config.toml
model = "sound classifier"
num_classes = [11, 3, 94, 5]
activation = "swiglu"
bias = "all"
qk_norm = false
Rows from block 8 of a small sound classifier, named by matrix and row number. Rows with one number belong to one neuron. Each number is 50 + 15 x the weight over its row's rms, rounded and kept within 0 to 99. All counts start at 0.
Before each neuron's rows are labels from the 100 clips, of 14976, where the neuron reaches its largest size: "responds to" is what is common among them; "loudest" is the band of the loudest frequency at the time of the peak. Only what is clearly more common there than usual is listed. The data: single notes of musical instruments (NSynth). In brackets: how many of the 100.
# gate: MLP gate (model.blocks.8.mlp.gate.weight, 576x192), inputs 0-191
# fc1: MLP up (model.blocks.8.mlp.fc1.weight, 576x192), inputs 0-191
# fc2: MLP down (model.blocks.8.mlp.fc2.weight, 192x576, transposed), outputs 0-191

responds to: pitch class F# (60); instrument family: guitar (43); octave 7 (37); note: F#7 (35)
loudest: 2000 to 4000 Hz (35)
gate.236:47 33 61 54 40 35 73 26 25 74 58 61 25 35 31 83 29 66 54 42 55 63 55 25 62 33 60 69 49 45 56 41 50 46 40 29 36 77 42 58 33 30 36 68 51 71 41 82 36 62 29 53 33 30 52 71 76 70 24 54 31 48 28 65 62 70 63 62 46 46 55 65 66 34 68 56 55 48 65 55 51 44 48 33 58 79 42 43 41 33 49 30 72 36 41 73 67 46 65 61 66 75 52 62 58 60 64 47 35 61 72 50 72 54 41 54 33 64 50 72 46 37 42 36 47 41 39 53 53 42 46 45 70 65 38 37 62 49 69 69 60 69 64 37 57 29 23 34 33 67 47 41 58 48 55 73 57 49 67 59 76 28 28 60 36 26 55 77 32 22 22 41 53 43 59 45 40 39 46 46 75 38 34 51 81 69 23 51 40 36 37 39
fc1.236:48 72 65 56 46 70 33 34 66 20 58 43 78 31 59 33 34 52 34 54 50 83 23 32 54 55 23 54 49 52 59 58 51 22 44 23 59 55 75 61 54 41 53 37 38 73 50 50 59 47 29 61 74 62 41 56 57 39 69 22 35 41 31 24 61 31 55 37 33 64 31 49 22 27 23 49 23 36 65 54 53 20 61 40 28 69 27 43 50 64 63 49 76 23 27 35 65 47 57 57 64 66 68 58 60 72 49 54 44 22 64 65 41 48 21 39 39 17 43 35 67 50 59 50 66 55 54 68 67 45 53 53 34 52 35 77 25 37 72 21 57 50 30 50 57 56 65 57 43 56 62 58 65 52 45 48 60 62 53 64 65 38 27 37 53 24 54 65 69 58 65 36 33 67 58 32 50 79 51 58 40 48 52 53 50 46 54 37 50 60 73 31
fc2.236:26 62 28 52 48 50 45 39 58 48 53 64 40 31 63 84 34 58 43 58 35 50 55 38 48 54 53 48 63 56 31 37 62 44 38 58 54 55 35 43 61 74 59 58 49 53 36 37 29 51 48 37 53 52 69 30 54 68 55 26 50 61 46 65 42 48 25 32 45 68 34 49 64 49 54 31 52 35 33 43 54 81 34 46 43 39 46 72 34 49 72 64 29 49 65 18 53 75 56 86 65 47 38 71 47 62 38 79 76 56 53 51 34 23 72 29 49 69 35 43 37 70 73 59 47 25 25 63 75 37 48 32 69 44 61 40 45 44 60 50 37 64 37 80 24 66 22 40 27 64 35 47 53 23 56 45 54 18 13 34 62 67 84 46 63 43 60 61 56 36 41 30 64 28 46 41 25 58 68 33 39 75 66 30 55 66 51 41 36 55 60 52

responds to: pitch class E (41); octave 6 (37); note: E5 (30); note: B6 (28)
loudest: 2000 to 4000 Hz (41)
gate.500:57 31 51 62 38 37 58 48 47 26 77 46 55 58 73 19 49 64 50 72 40 69 56 64 79 46 48 32 49 41 62 78 60 49 59 48 83 42 45 52 34 47 44 50 61 28 48 47 39 38 40 50 49 49 53 47 49 63 45 34 34 23 32 76 35 40 55 67 43 55 49 42 62 57 25 43 47 41 58 31 52 51 37 34 57 65 30 58 69 41 28 53 36 30 94 39 47 37 49 39 54 64 40 44 41 19 40 73 48 54 49 71 86 49 59 50 64 32 71 36 37 56 33 51 70 52 45 40 58 61 18 68 50 75 63 60 48 29 27 63 23 48 56 37 44 67 59 22 36 77 59 38 68 80 64 38 58 57 59 33 51 63 69 21 56 67 25 57 56 63 39 73 52 27 53 41 45 30 63 15 52 68 47 22 54 83 41 31 47 47 52 34
fc1.500:75 35 45 74 35 34 42 43 33 65 61 70 68 26 70 56 47 41 25 44 61 65 37 44 85 52 64 51 68 53 39 41 66 62 35 85 40 31 67 34 67 68 37 57 70 41 50 45 73 31 55 18 32 36 50 34 53 77 53 44 39 56 31 68 53 52 33 20 64 68 26 42 28 74 48 68 63 46 41 52 51 64 62 57 58 34 39 69 69 36 36 64 86 72 35 31 35 48 65 33 59 63 40 27 76 38 36 29 61 63 49 70 53 43 50 69 57 53 43 72 39 47 59 27 57 61 37 33 39 37 66 72 52 64 36 56 29 57 53 38 57 60 41 50 44 63 47 73 67 49 55 44 78 37 38 51 43 62 37 59 30 36 32 35 56 50 55 47 58 60 48 41 42 67 59 69 71 25 59 72 42 70 73 38 50 57 39 61 68 13 38 42
fc2.500:52 50 65 53 54 37 17 46 39 25 44 36 52 31 59 26 07 32 50 54 50 55 63 47 66 50 39 41 47 66 57 44 65 39 43 59 55 64 53 67 58 62 45 60 54 54 22 43 80 36 20 61 38 51 58 59 21 43 73 42 31 38 55 47 59 55 58 44 36 46 57 74 45 69 67 57 56 59 42 28 47 49 69 73 39 68 78 42 19 36 39 74 32 54 42 57 32 42 43 73 47 66 57 28 60 14 40 17 43 50 30 69 56 41 25 62 57 77 55 47 43 47 52 69 51 62 48 49 38 45 55 27 49 59 52 42 66 41 47 58 68 42 81 59 69 43 57 39 73 48 40 42 46 77 61 39 51 18 34 31 60 26 62 27 43 64 74 55 58 37 59 36 11 50 60 41 45 69 54 72 63 80 51 43 25 61 12 67 48 63 47 46

responds to: pitch class E (45); organ (36); pitch class D (35)
loudest: 250 to 500 Hz (38)
gate.347:34 72 46 43 49 52 63 34 42 33 38 48 66 38 58 45 71 62 44 42 55 44 38 36 45 52 45 42 60 33 46 40 32 49 27 64 24 48 71 72 58 29 54 60 55 48 60 70 29 37 62 25 56 54 60 69 41 31 70 61 54 38 50 29 45 29 20 61 32 54 45 46 52 46 35 34 25 73 30 58 67 38 43 49 35 60 34 53 63 18 56 27 21 69 73 60 66 16 47 36 60 54 35 58 35 31 74 77 70 28 71 37 71 23 27 62 49 64 42 66 64 49 32 62 85 52 72 38 34 72 70 63 52 44 66 59 66 52 52 51 49 39 54 54 61 73 27 44 72 81 39 35 71 45 32 48 64 20 43 63 46 51 43 39 60 73 66 36 25 75 39 71 44 56 45 47 34 50 54 55 38 46 37 38 31 39 44 38 31 38 36 29
fc1.347:53 25 79 36 30 30 33 51 44 32 52 44 41 44 53 57 29 42 46 52 65 68 63 35 42 61 61 54 69 52 30 36 45 47 68 55 30 34 55 37 51 85 53 46 61 16 54 63 29 46 61 22 75 60 39 47 27 30 69 47 42 51 37 43 61 33 36 71 79 57 35 58 54 45 63 60 67 48 49 32 77 39 31 51 41 39 19 43 54 34 65 39 64 39 31 50 73 24 49 39 27 29 65 62 64 54 64 57 46 68 56 34 34 59 50 42 47 39 73 46 57 68 83 62 44 74 27 75 46 64 48 32 59 70 30 29 39 32 34 39 47 26 38 35 28 52 27 52 67 70 42 63 77 42 73 59 38 56 35 61 62 52 37 39 54 32 48 52 76 33 49 43 62 35 35 76 53 26 40 47 67 71 68 78 58 51 51 55 43 73 63 31
fc2.347:63 24 36 41 66 46 28 34 39 38 41 30 51 44 32 44 67 30 64 46 47 54 51 74 71 60 33 48 48 85 16 75 47 42 56 41 64 31 44 59 49 38 60 40 41 37 65 49 36 38 57 34 63 38 34 52 52 53 46 66 50 48 39 46 59 35 65 37 81 13 60 30 65 67 45 51 50 39 40 44 49 71 28 46 56 48 72 64 54 20 58 45 65 44 69 16 54 76 37 47 46 73 42 51 53 58 48 57 60 43 37 67 35 60 40 42 57 54 65 52 53 51 43 61 65 47 25 50 83 75 35 41 36 48 60 66 54 60 23 41 40 67 57 52 49 28 45 45 34 24 66 56 46 27 75 56 92 70 42 55 59 31 43 48 39 28 43 58 58 37 76 49 37 47 73 56 46 23 38 28 42 48 63 39 49 53 58 08 26 67 37 90

responds to: octave 7 (50); pitch class G# (45); note: G#7 (42); instrument family: guitar (39)
loudest: 2000 to 4000 Hz (49)
gate.35:57 31 59 66 71 55 58 53 41 57 69 76 33 53 46 62 80 30 66 48 45 86 42 29 37 36 48 46 25 71 82 63 87 42 82 36 46 33 58 32 34 59 22 46 69 27 47 35 69 48 55 42 41 84 64 33 44 36 43 45 69 36 74 44 52 44 40 73 39 47 56 29 46 81 55 61 68 52 35 70 67 44 57 37 53 54 49 40 49 19 14 55 71 58 72 74 60 82 47 35 61 43 69 78 57 38 44 66 40 41 63 34 54 34 60 36 47 36 70 66 58 68 49 56 44 29 60 36 42 50 26 65 41 60 52 54 53 62 66 65 38 68 51 36 36 60 58 64 39 49 45 29 66 39 43 30 74 48 45 52 41 33 48 29 59 41 70 44 55 63 25 33 26 43 68 34 32 44 41 57 57 47 55 64 40 73 46 68 47 57 65 43
fc1.35:49 29 48 75 30 41 54 57 36 40 69 35 48 30 31 54 65 27 42 30 51 29 46 52 62 53 37 17 52 62 54 32 70 39 32 50 60 38 33 66 69 55 61 36 69 59 23 60 38 40 42 62 76 57 55 59 50 47 64 41 43 64 27 49 33 55 45 56 58 64 29 64 34 29 64 59 25 55 86 46 63 63 57 61 29 44 69 74 43 84 63 78 52 37 51 68 69 39 54 50 32 30 31 55 76 66 35 55 52 44 75 35 62 37 52 66 55 82 30 37 47 56 21 29 36 70 29 39 35 37 49 71 59 44 61 68 12 39 35 65 62 43 57 32 36 49 53 40 64 71 50 49 66 80 70 26 45 62 25 42 66 53 66 61 70 54 35 46 41 68 47 54 52 55 43 52 74 44 49 23 64 49 53 52 81 40 32 34 64 41 50 39
fc2.35:65 26 58 67 29 45 57 38 83 53 59 42 48 46 71 27 75 47 51 65 34 50 46 40 89 23 54 43 35 41 37 51 54 31 51 37 65 46 48 67 26 51 32 31 48 57 48 37 47 44 56 41 68 69 47 45 46 64 29 76 37 21 56 26 55 67 43 41 64 66 08 56 46 24 48 54 44 85 47 51 91 37 29 43 41 74 32 55 58 48 72 69 62 55 41 35 66 51 59 68 69 58 31 58 50 23 49 56 42 41 26 51 62 78 73 72 50 47 48 64 56 53 27 52 35 56 52 58 60 33 47 67 44 35 59 42 59 25 39 54 80 46 64 46 50 55 51 50 48 58 47 47 27 40 37 42 59 35 62 48 50 41 50 35 28 40 37 22 72 46 53 67 49 37 36 38 77 65 64 37 41 63 67 53 37 55 52 82 72 12 34 31

responds to: pitch class E (99); octave 6 (93); note: E6 (93)
loudest: 1000 to 2000 Hz (51)
gate.490:59 27 42 23 64 48 47 21 47 49 66 57 56 58 21 40 61 49 58 40 45 66 45 70 58 50 43 28 56 57 69 50 63 41 43 49 63 24 46 71 36 46 50 46 53 29 43 38 30 50 30 61 64 40 57 25 65 14 26 56 40 78 46 55 42 74 74 81 68 48 49 75 32 73 35 37 62 49 33 51 47 60 27 34 60 41 55 28 70 41 58 34 44 51 65 57 73 85 42 43 32 44 30 63 72 49 40 28 43 21 37 32 53 82 65 35 34 26 63 58 46 47 70 70 61 33 38 61 42 53 55 55 52 53 34 68 69 56 63 53 30 45 50 53 64 58 49 33 36 69 46 44 36 40 48 52 90 61 43 42 66 21 60 18 40 60 36 32 55 49 63 60 23 72 49 49 42 39 70 22 39 33 30 52 59 40 62 47 78 55 38 52
fc1.490:78 71 72 43 39 67 51 70 34 55 31 63 33 57 70 40 50 35 68 52 42 33 61 65 70 59 61 43 64 79 64 51 29 43 53 37 47 37 66 61 50 64 43 47 39 64 59 40 45 48 40 62 84 29 25 45 42 46 45 33 52 70 61 71 53 54 36 59 34 62 62 50 32 51 38 47 44 46 54 52 91 46 58 19 66 69 29 43 36 41 67 47 31 47 56 40 66 68 53 43 29 62 52 27 71 31 48 66 68 26 30 62 40 69 69 53 55 32 57 29 55 59 41 65 18 47 38 30 78 62 24 43 68 71 37 67 65 48 73 44 27 55 49 50 48 58 31 36 28 69 45 67 47 36 60 13 42 64 57 48 51 22 35 26 33 42 59 50 75 54 64 71 46 62 52 37 31 25 58 19 63 40 37 33 51 50 22 28 44 47 51 59
fc2.490:28 66 83 43 71 45 59 48 39 57 53 72 81 61 38 60 74 64 68 48 54 61 69 50 25 62 63 51 69 47 59 50 47 32 66 43 02 29 56 30 56 56 51 57 57 27 38 63 46 38 16 41 50 71 43 58 44 37 27 46 58 78 55 50 42 66 55 74 60 55 65 34 39 69 26 30 60 34 40 42 47 36 59 26 37 40 55 40 62 32 27 28 56 58 48 60 83 62 54 38 50 56 55 34 55 34 65 25 53 51 53 62 47 47 61 71 52 35 60 30 62 59 64 56 29 41 36 41 57 55 21 58 44 54 29 52 48 55 67 53 31 48 34 26 71 53 33 84 30 30 62 37 78 79 49 60 56 55 52 38 54 34 68 59 68 41 39 35 75 58 53 53 61 86 22 26 19 33 45 50 55 44 32 60 59 46 63 44 39 34 44 40

responds to: pitch class E (70); octave 7 (36); octave 6 (35); note: E6 (35)
loudest: 2000 to 4000 Hz (33); 1000 to 2000 Hz (32)
gate.95:73 37 62 21 36 29 54 53 62 65 33 40 30 68 50 53 51 41 59 42 65 36 54 31 31 37 29 33 78 75 53 44 80 45 85 38 51 29 50 34 40 23 42 49 51 51 49 36 44 59 52 40 56 56 10 52 54 33 37 23 33 33 49 68 59 34 66 29 48 39 44 65 46 61 38 38 23 69 31 45 59 27 69 24 53 37 57 65 60 36 59 37 46 45 50 58 40 52 45 48 44 63 31 59 56 42 59 39 49 45 45 31 72 34 40 69 29 56 67 41 66 52 25 46 44 61 48 23 66 46 34 67 62 76 60 52 67 63 76 51 36 67 34 68 65 81 44 48 39 25 56 59 47 54 52 38 41 45 88 58 66 46 63 23 48 71 33 29 54 47 35 56 23 55 66 73 45 71 61 26 51 63 67 60 63 47 32 50 79 43 57 80
fc1.95:38 50 70 73 62 49 53 57 55 47 58 51 91 31 57 53 47 80 57 32 21 61 39 49 85 56 55 52 62 64 29 66 57 66 19 32 45 69 42 47 47 67 38 33 78 23 56 50 50 47 75 40 43 56 63 83 50 60 54 76 30 31 39 61 46 33 45 48 65 55 49 64 80 36 33 36 55 76 61 31 63 56 28 49 40 57 43 51 18 27 48 61 60 63 34 64 20 49 33 55 55 63 49 39 67 58 67 50 15 75 28 68 43 43 54 61 40 51 72 39 54 42 44 67 72 41 48 36 45 43 67 44 53 62 64 29 36 44 31 44 56 32 50 42 44 49 57 60 78 64 47 71 28 45 72 28 42 15 51 43 59 66 51 36 34 35 63 73 41 55 56 69 67 36 56 26 74 55 49 67 46 46 51 53 57 42 72 36 37 45 18 35
fc2.95:64 59 63 33 60 50 30 50 65 83 59 61 27 61 47 52 47 62 52 30 28 53 59 22 46 49 44 50 46 40 46 66 58 45 80 38 99 32 39 61 46 42 42 31 40 51 79 31 36 65 70 56 49 58 28 51 48 76 76 76 32 31 44 59 46 45 46 44 46 57 52 66 53 40 53 65 66 75 51 59 65 42 69 42 59 54 58 43 46 64 74 47 56 59 48 67 44 44 40 51 43 48 29 53 49 49 48 57 25 46 48 33 41 16 56 37 35 51 36 38 81 30 08 68 44 62 71 36 40 40 75 61 63 58 47 66 50 16 61 70 48 47 41 67 34 24 69 26 53 61 45 66 29 40 51 10 54 55 68 19 41 53 43 50 44 53 56 88 12 54 64 70 41 38 36 44 56 54 43 52 52 54 48 55 71 24 59 69 49 64 53 67

responds to: pitch class E (47); octave 5 (43); octave 1 (40); note: E5 (40)
loudest: 500 to 1000 Hz (43)
gate.350:56 33 64 37 22 41 36 47 51 33 68 27 22 62 47 57 63 32 15 62 87 53 56 38 50 39 24 64 59 42 41 53 68 61 83 68 34 66 34 63 66 42 73 72 73 44 63 34 28 49 49 64 42 72 27 48 45 50 58 51 60 44 73 59 40 59 46 51 31 61 57 68 42 41 66 69 61 46 46 48 68 39 58 31 62 48 67 47 72 43 50 52 32 52 46 44 48 52 59 70 58 51 49 81 22 73 57 31 48 34 63 27 74 41 45 35 31 28 40 56 80 59 16 45 24 60 73 60 50 56 50 46 35 53 58 40 64 62 74 61 57 45 65 51 40 47 58 71 37 31 41 34 33 49 69 63 38 71 77 35 54 61 52 43 59 57 52 55 48 31 60 42 58 30 56 48 24 42 45 37 25 34 20 92 76 58 69 48 46 47 72 57
fc1.350:43 50 56 38 53 34 55 44 50 53 70 61 20 58 14 50 56 46 44 36 76 49 32 56 46 46 55 87 49 22 23 48 48 53 52 57 36 48 49 63 41 67 45 66 59 76 76 54 51 62 34 68 49 46 56 72 67 25 53 47 53 44 36 27 41 64 29 60 29 23 78 44 42 76 42 55 73 37 52 34 55 63 30 60 19 77 55 27 62 55 77 31 38 60 34 44 34 41 23 62 48 43 54 72 56 57 72 28 46 86 59 41 23 41 44 16 55 53 53 64 34 42 68 38 64 61 69 66 44 55 44 27 46 36 69 47 57 40 71 53 28 35 44 41 63 66 51 77 52 27 48 39 17 61 61 62 68 45 43 56 41 44 36 63 48 43 43 54 39 57 53 44 49 48 66 61 50 26 66 76 23 41 24 69 53 37 72 39 62 66 40 69
fc2.350:44 57 44 37 45 57 43 29 36 41 68 73 44 70 44 54 43 33 70 47 71 59 54 26 40 30 67 54 48 50 37 60 42 24 55 53 49 45 43 31 63 57 21 38 66 49 20 52 46 60 58 68 71 54 62 47 50 65 88 51 41 55 46 86 44 61 70 42 43 52 55 52 70 37 51 56 80 11 28 54 62 36 64 56 75 71 73 35 43 42 28 49 26 66 22 34 35 54 39 69 58 43 35 43 64 44 50 59 65 51 62 50 47 33 49 71 43 61 41 35 63 34 43 60 44 65 63 50 68 78 55 40 68 60 50 32 71 27 71 52 17 70 68 61 34 36 45 40 37 76 42 40 38 60 18 28 43 26 24 36 37 48 40 24 69 56 53 49 56 55 45 67 53 41 38 43 62 64 25 61 41 79 45 53 57 74 91 44 51 55 34 57

responds to: pitch class F# (45); octave 7 (40); note: F#7 (40); instrument family: organ (40)
loudest: 2000 to 4000 Hz (26)
gate.199:50 30 42 68 64 42 45 37 46 38 57 61 59 56 55 38 45 36 66 46 28 68 46 41 46 30 38 48 42 43 51 77 58 67 62 36 42 35 63 66 49 48 20 45 47 48 67 68 71 79 57 83 29 59 24 62 55 64 76 73 45 47 39 59 48 44 40 43 37 44 55 61 38 50 40 53 52 71 23 76 53 50 42 39 46 49 66 59 67 57 33 45 35 45 44 41 22 61 36 75 19 58 51 28 63 61 44 49 59 31 61 28 85 50 32 53 32 67 42 82 59 72 51 55 46 75 43 40 14 46 79 34 54 43 65 20 52 36 53 53 72 58 58 60 62 51 68 55 31 41 41 49 19 50 25 49 73 53 58 69 34 64 31 29 68 67 49 31 61 31 54 45 66 26 24 36 83 63 37 40 41 28 43 58 52 71 62 36 68 39 23 60
fc1.199:29 28 45 67 63 76 59 25 81 65 32 47 65 34 41 70 28 54 55 44 65 44 59 80 43 22 42 40 54 63 74 64 55 46 61 79 48 23 28 45 44 62 55 52 38 42 42 76 46 41 56 48 47 35 33 45 68 56 50 79 44 59 28 64 22 57 55 49 62 57 51 35 38 60 53 75 60 63 18 44 90 45 41 67 43 61 23 46 64 69 52 45 63 61 63 71 67 32 60 30 42 85 74 58 43 62 31 45 51 24 73 33 66 62 63 56 19 72 51 44 44 66 52 60 32 52 56 34 28 36 52 43 33 52 67 57 36 55 38 40 73 59 51 50 51 34 60 77 48 37 20 40 54 50 56 63 56 41 40 68 52 59 32 21 46 55 29 40 33 62 68 35 60 63 57 61 30 60 25 39 35 47 43 76 68 55 61 52 61 29 43 39
fc2.199:80 56 44 13 40 49 60 56 31 47 44 45 59 34 54 44 30 58 37 62 44 33 48 76 74 51 35 57 49 49 24 52 49 70 54 52 17 53 59 58 34 52 51 50 64 31 30 64 77 54 36 70 56 52 59 54 59 52 54 66 34 45 56 32 68 58 51 49 56 52 32 48 61 69 58 74 68 54 47 62 45 61 59 63 50 62 19 46 54 40 74 57 71 50 21 51 24 20 58 25 53 48 49 58 36 54 43 36 64 64 36 70 63 55 27 53 69 60 81 77 32 59 48 23 75 45 56 50 67 39 49 50 48 76 53 27 36 74 42 44 63 44 38 29 58 32 44 53 61 16 69 45 34 42 73 46 76 69 76 47 57 14 44 71 33 35 14 55 38 24 44 65 57 75 63 49 40 22 39 59 57 30 62 49 52 48 31 61 39 37 50 71

responds to: pitch class E (71); octave 7 (65); note: E7 (61)
loudest: 2000 to 4000 Hz (69)
gate.53:41 26 47 68 29 44 79 69 55 68 23 32 36 79 26 62 50 62 65 41 59 22 62 44 53 25 39 65 42 78 38 59 76 82 53 57 38 62 47 77 42 50 27 73 41 30 45 56 33 63 58 56 41 68 29 29 42 53 40 55 59 39 50 61 40 61 38 55 61 23 37 65 43 32 64 44 63 40 54 39 68 73 24 23 40 57 55 53 52 49 53 41 33 51 64 51 66 46 48 52 41 38 68 30 24 40 60 40 29 42 18 48 71 83 64 57 35 80 55 46 64 61 41 59 27 49 49 46 27 47 38 37 40 30 38 68 79 62 64 36 56 57 38 42 64 56 61 49 57 23 29 29 31 32 41 24 32 58 58 63 37 39 64 64 51 60 76 25 50 31 28 57 26 50 46 38 44 44 67 69 51 43 59 45 66 60 45 31 66 65 44 36
fc1.53:45 57 75 67 58 54 49 39 41 42 62 30 33 40 49 40 53 55 38 52 52 49 59 58 43 28 62 64 33 72 59 70 33 21 77 39 28 75 66 53 65 43 64 43 55 35 70 57 68 12 74 41 40 59 33 67 75 36 34 21 31 51 44 35 77 19 76 31 53 54 48 44 61 39 47 50 45 52 53 55 37 64 37 44 69 69 57 35 37 37 53 23 40 38 31 54 40 49 62 48 62 64 43 49 22 25 63 52 16 26 78 43 34 50 43 64 51 65 55 58 64 41 43 30 66 44 60 35 69 34 39 46 47 39 74 32 59 63 53 41 58 29 62 33 59 70 62 39 32 41 28 29 67 50 61 26 52 53 52 20 51 26 50 30 58 24 49 62 55 75 46 71 60 53 32 60 19 38 41 48 33 43 42 27 14 53 30 64 45 59 59 55
fc2.53:30 54 51 23 64 48 62 86 53 53 49 55 66 17 54 53 56 80 55 28 28 30 64 17 33 63 34 85 62 28 40 44 57 30 30 46 45 44 39 44 55 77 47 78 51 43 71 33 00 50 31 33 43 38 59 59 53 42 59 43 81 41 35 41 64 56 46 66 64 48 49 36 58 53 30 70 61 50 38 71 52 45 62 46 72 61 57 44 40 42 63 48 49 56 39 48 54 52 43 45 60 49 61 50 77 56 62 49 48 65 31 50 20 38 25 55 70 43 76 33 52 34 20 42 34 48 56 73 51 62 44 50 50 63 73 28 56 46 49 62 65 29 37 58 19 56 67 52 33 55 56 47 69 78 62 58 46 81 52 66 29 66 39 59 70 41 47 59 58 31 52 40 59 44 38 57 66 45 40 63 38 61 77 44 51 66 45 30 72 32 44 15

responds to: pitch class F# (83); octave 6 (65); note: F#6 (65)
loudest: 1000 to 2000 Hz (43); 2000 to 4000 Hz (26)
gate.112:38 63 42 64 71 68 51 63 59 25 46 42 27 39 41 65 50 66 45 61 64 44 35 76 54 56 62 41 28 50 68 50 22 59 58 65 63 67 62 82 38 44 36 47 74 70 33 41 70 41 56 43 73 33 62 60 36 90 37 46 39 43 56 27 39 40 48 35 56 26 32 56 54 65 79 75 51 58 36 60 40 73 56 54 50 54 59 40 50 67 38 65 78 79 57 55 52 46 31 67 38 75 39 29 24 54 49 45 47 33 52 58 54 61 46 31 25 52 56 72 50 67 26 48 26 55 31 59 25 57 81 47 56 24 61 19 58 37 39 45 77 53 51 62 70 55 35 82 49 56 56 59 51 63 32 49 61 68 70 46 61 56 15 42 55 19 25 52 41 53 67 68 33 37 45 38 43 57 39 61 71 38 45 68 39 59 56 71 42 30 45 32
fc1.112:62 60 53 73 67 35 29 71 29 40 67 40 30 37 53 52 80 47 53 29 57 46 80 55 44 45 69 46 47 46 63 54 40 50 37 65 54 69 57 48 44 59 70 40 69 58 39 59 29 64 68 40 59 48 65 50 47 52 38 84 50 49 49 63 44 53 31 60 29 72 54 41 58 45 40 54 49 49 38 57 52 66 44 29 68 61 81 09 23 45 45 50 21 21 54 46 70 43 52 40 31 37 16 69 64 29 41 61 51 57 37 56 60 24 68 59 54 32 57 13 70 23 62 58 71 41 62 69 76 37 35 29 44 54 73 62 49 37 66 42 26 47 58 57 51 50 36 21 22 60 60 54 60 38 35 53 55 33 28 32 32 51 57 32 66 64 82 56 57 83 56 44 40 42 35 34 36 65 37 55 32 46 58 71 31 40 59 42 53 73 52 25
fc2.112:57 72 46 49 31 39 44 58 60 55 28 51 44 42 49 56 18 59 38 63 61 33 45 50 62 62 61 54 52 43 58 27 69 52 56 54 61 49 54 61 78 66 38 68 53 66 45 43 37 40 48 41 42 43 50 46 50 39 58 23 41 21 35 49 63 24 51 54 21 70 60 55 55 40 58 39 23 57 70 46 26 53 35 54 50 36 42 43 25 46 76 71 56 55 48 31 57 56 56 53 37 62 44 48 54 47 42 67 50 52 50 74 43 51 72 41 35 70 27 51 46 54 56 56 68 69 26 41 52 46 23 35 76 32 54 71 54 25 38 29 59 40 39 39 43 93 51 21 14 83 37 82 58 17 28 60 47 24 23 58 39 78 59 60 37 45 74 58 46 35 55 56 39 41 62 37 80 72 95 51 43 63 65 49 42 44 57 63 63 38 73 64

responds to: octave 7 (87); pitch class A# (42); note: A#7 (41); pitch class: G (32)
loudest: 2000 to 4000 Hz (31)
gate.319:78 21 39 30 24 24 53 51 44 49 58 54 55 38 74 51 59 42 36 30 21 72 60 36 39 54 65 66 34 61 32 57 51 67 58 37 44 49 70 42 68 12 41 32 44 44 57 31 77 63 58 57 62 68 44 64 40 67 49 45 64 47 45 45 60 32 65 40 33 41 54 74 70 56 58 35 47 46 33 61 71 24 30 42 59 47 63 27 36 38 32 26 46 69 50 61 49 35 60 55 77 43 34 67 77 24 34 50 65 49 64 40 76 37 29 72 33 47 49 36 35 63 40 37 44 67 40 49 76 58 51 55 76 50 42 54 41 41 72 56 56 40 55 65 29 84 38 28 32 46 67 56 49 64 38 50 65 05 41 44 26 58 69 32 26 34 39 49 35 49 65 45 47 36 29 46 36 63 60 28 51 55 71 31 66 50 49 56 58 77 46 72
fc1.319:33 44 52 42 37 61 37 71 64 59 67 48 56 77 37 41 72 50 71 69 42 45 33 61 54 37 44 13 47 46 31 40 33 23 32 39 58 47 35 67 56 64 53 81 69 65 33 57 56 48 28 50 56 57 30 41 59 34 32 30 58 53 80 43 63 50 54 61 63 44 46 26 33 81 45 35 40 53 73 41 31 83 36 33 30 37 89 72 70 54 29 58 24 51 61 28 60 66 66 53 34 54 80 40 34 52 57 47 57 37 48 40 48 37 38 43 54 52 48 39 51 35 46 52 56 64 53 27 26 60 49 47 61 62 47 39 54 45 26 53 41 45 37 34 31 58 44 44 15 60 59 49 47 45 41 68 36 62 44 30 47 80 36 40 90 41 50 43 48 47 39 43 63 24 55 39 62 59 71 31 30 68 32 72 44 53 88 34 63 80 35 53
fc2.319:68 52 74 52 48 48 64 55 59 52 42 52 76 27 40 61 56 41 43 58 50 41 44 29 64 53 65 45 24 57 35 56 50 53 36 67 42 60 74 23 35 31 23 44 29 41 69 58 61 29 67 36 45 36 64 43 50 47 30 39 56 72 38 36 56 61 68 62 47 54 40 42 56 34 42 44 46 55 46 62 60 42 64 47 56 60 51 61 39 71 70 35 62 50 57 68 52 29 36 74 72 28 32 47 53 28 67 74 45 27 74 39 37 50 72 58 51 65 34 58 52 92 56 69 83 33 41 75 67 60 26 71 52 37 38 38 44 49 62 58 62 63 51 30 04 53 31 63 71 75 27 70 47 47 52 53 40 58 62 33 30 60 65 81 43 45 44 46 91 65 44 31 47 52 61 39 79 29 78 54 68 35 31 54 68 52 45 59 61 42 31 37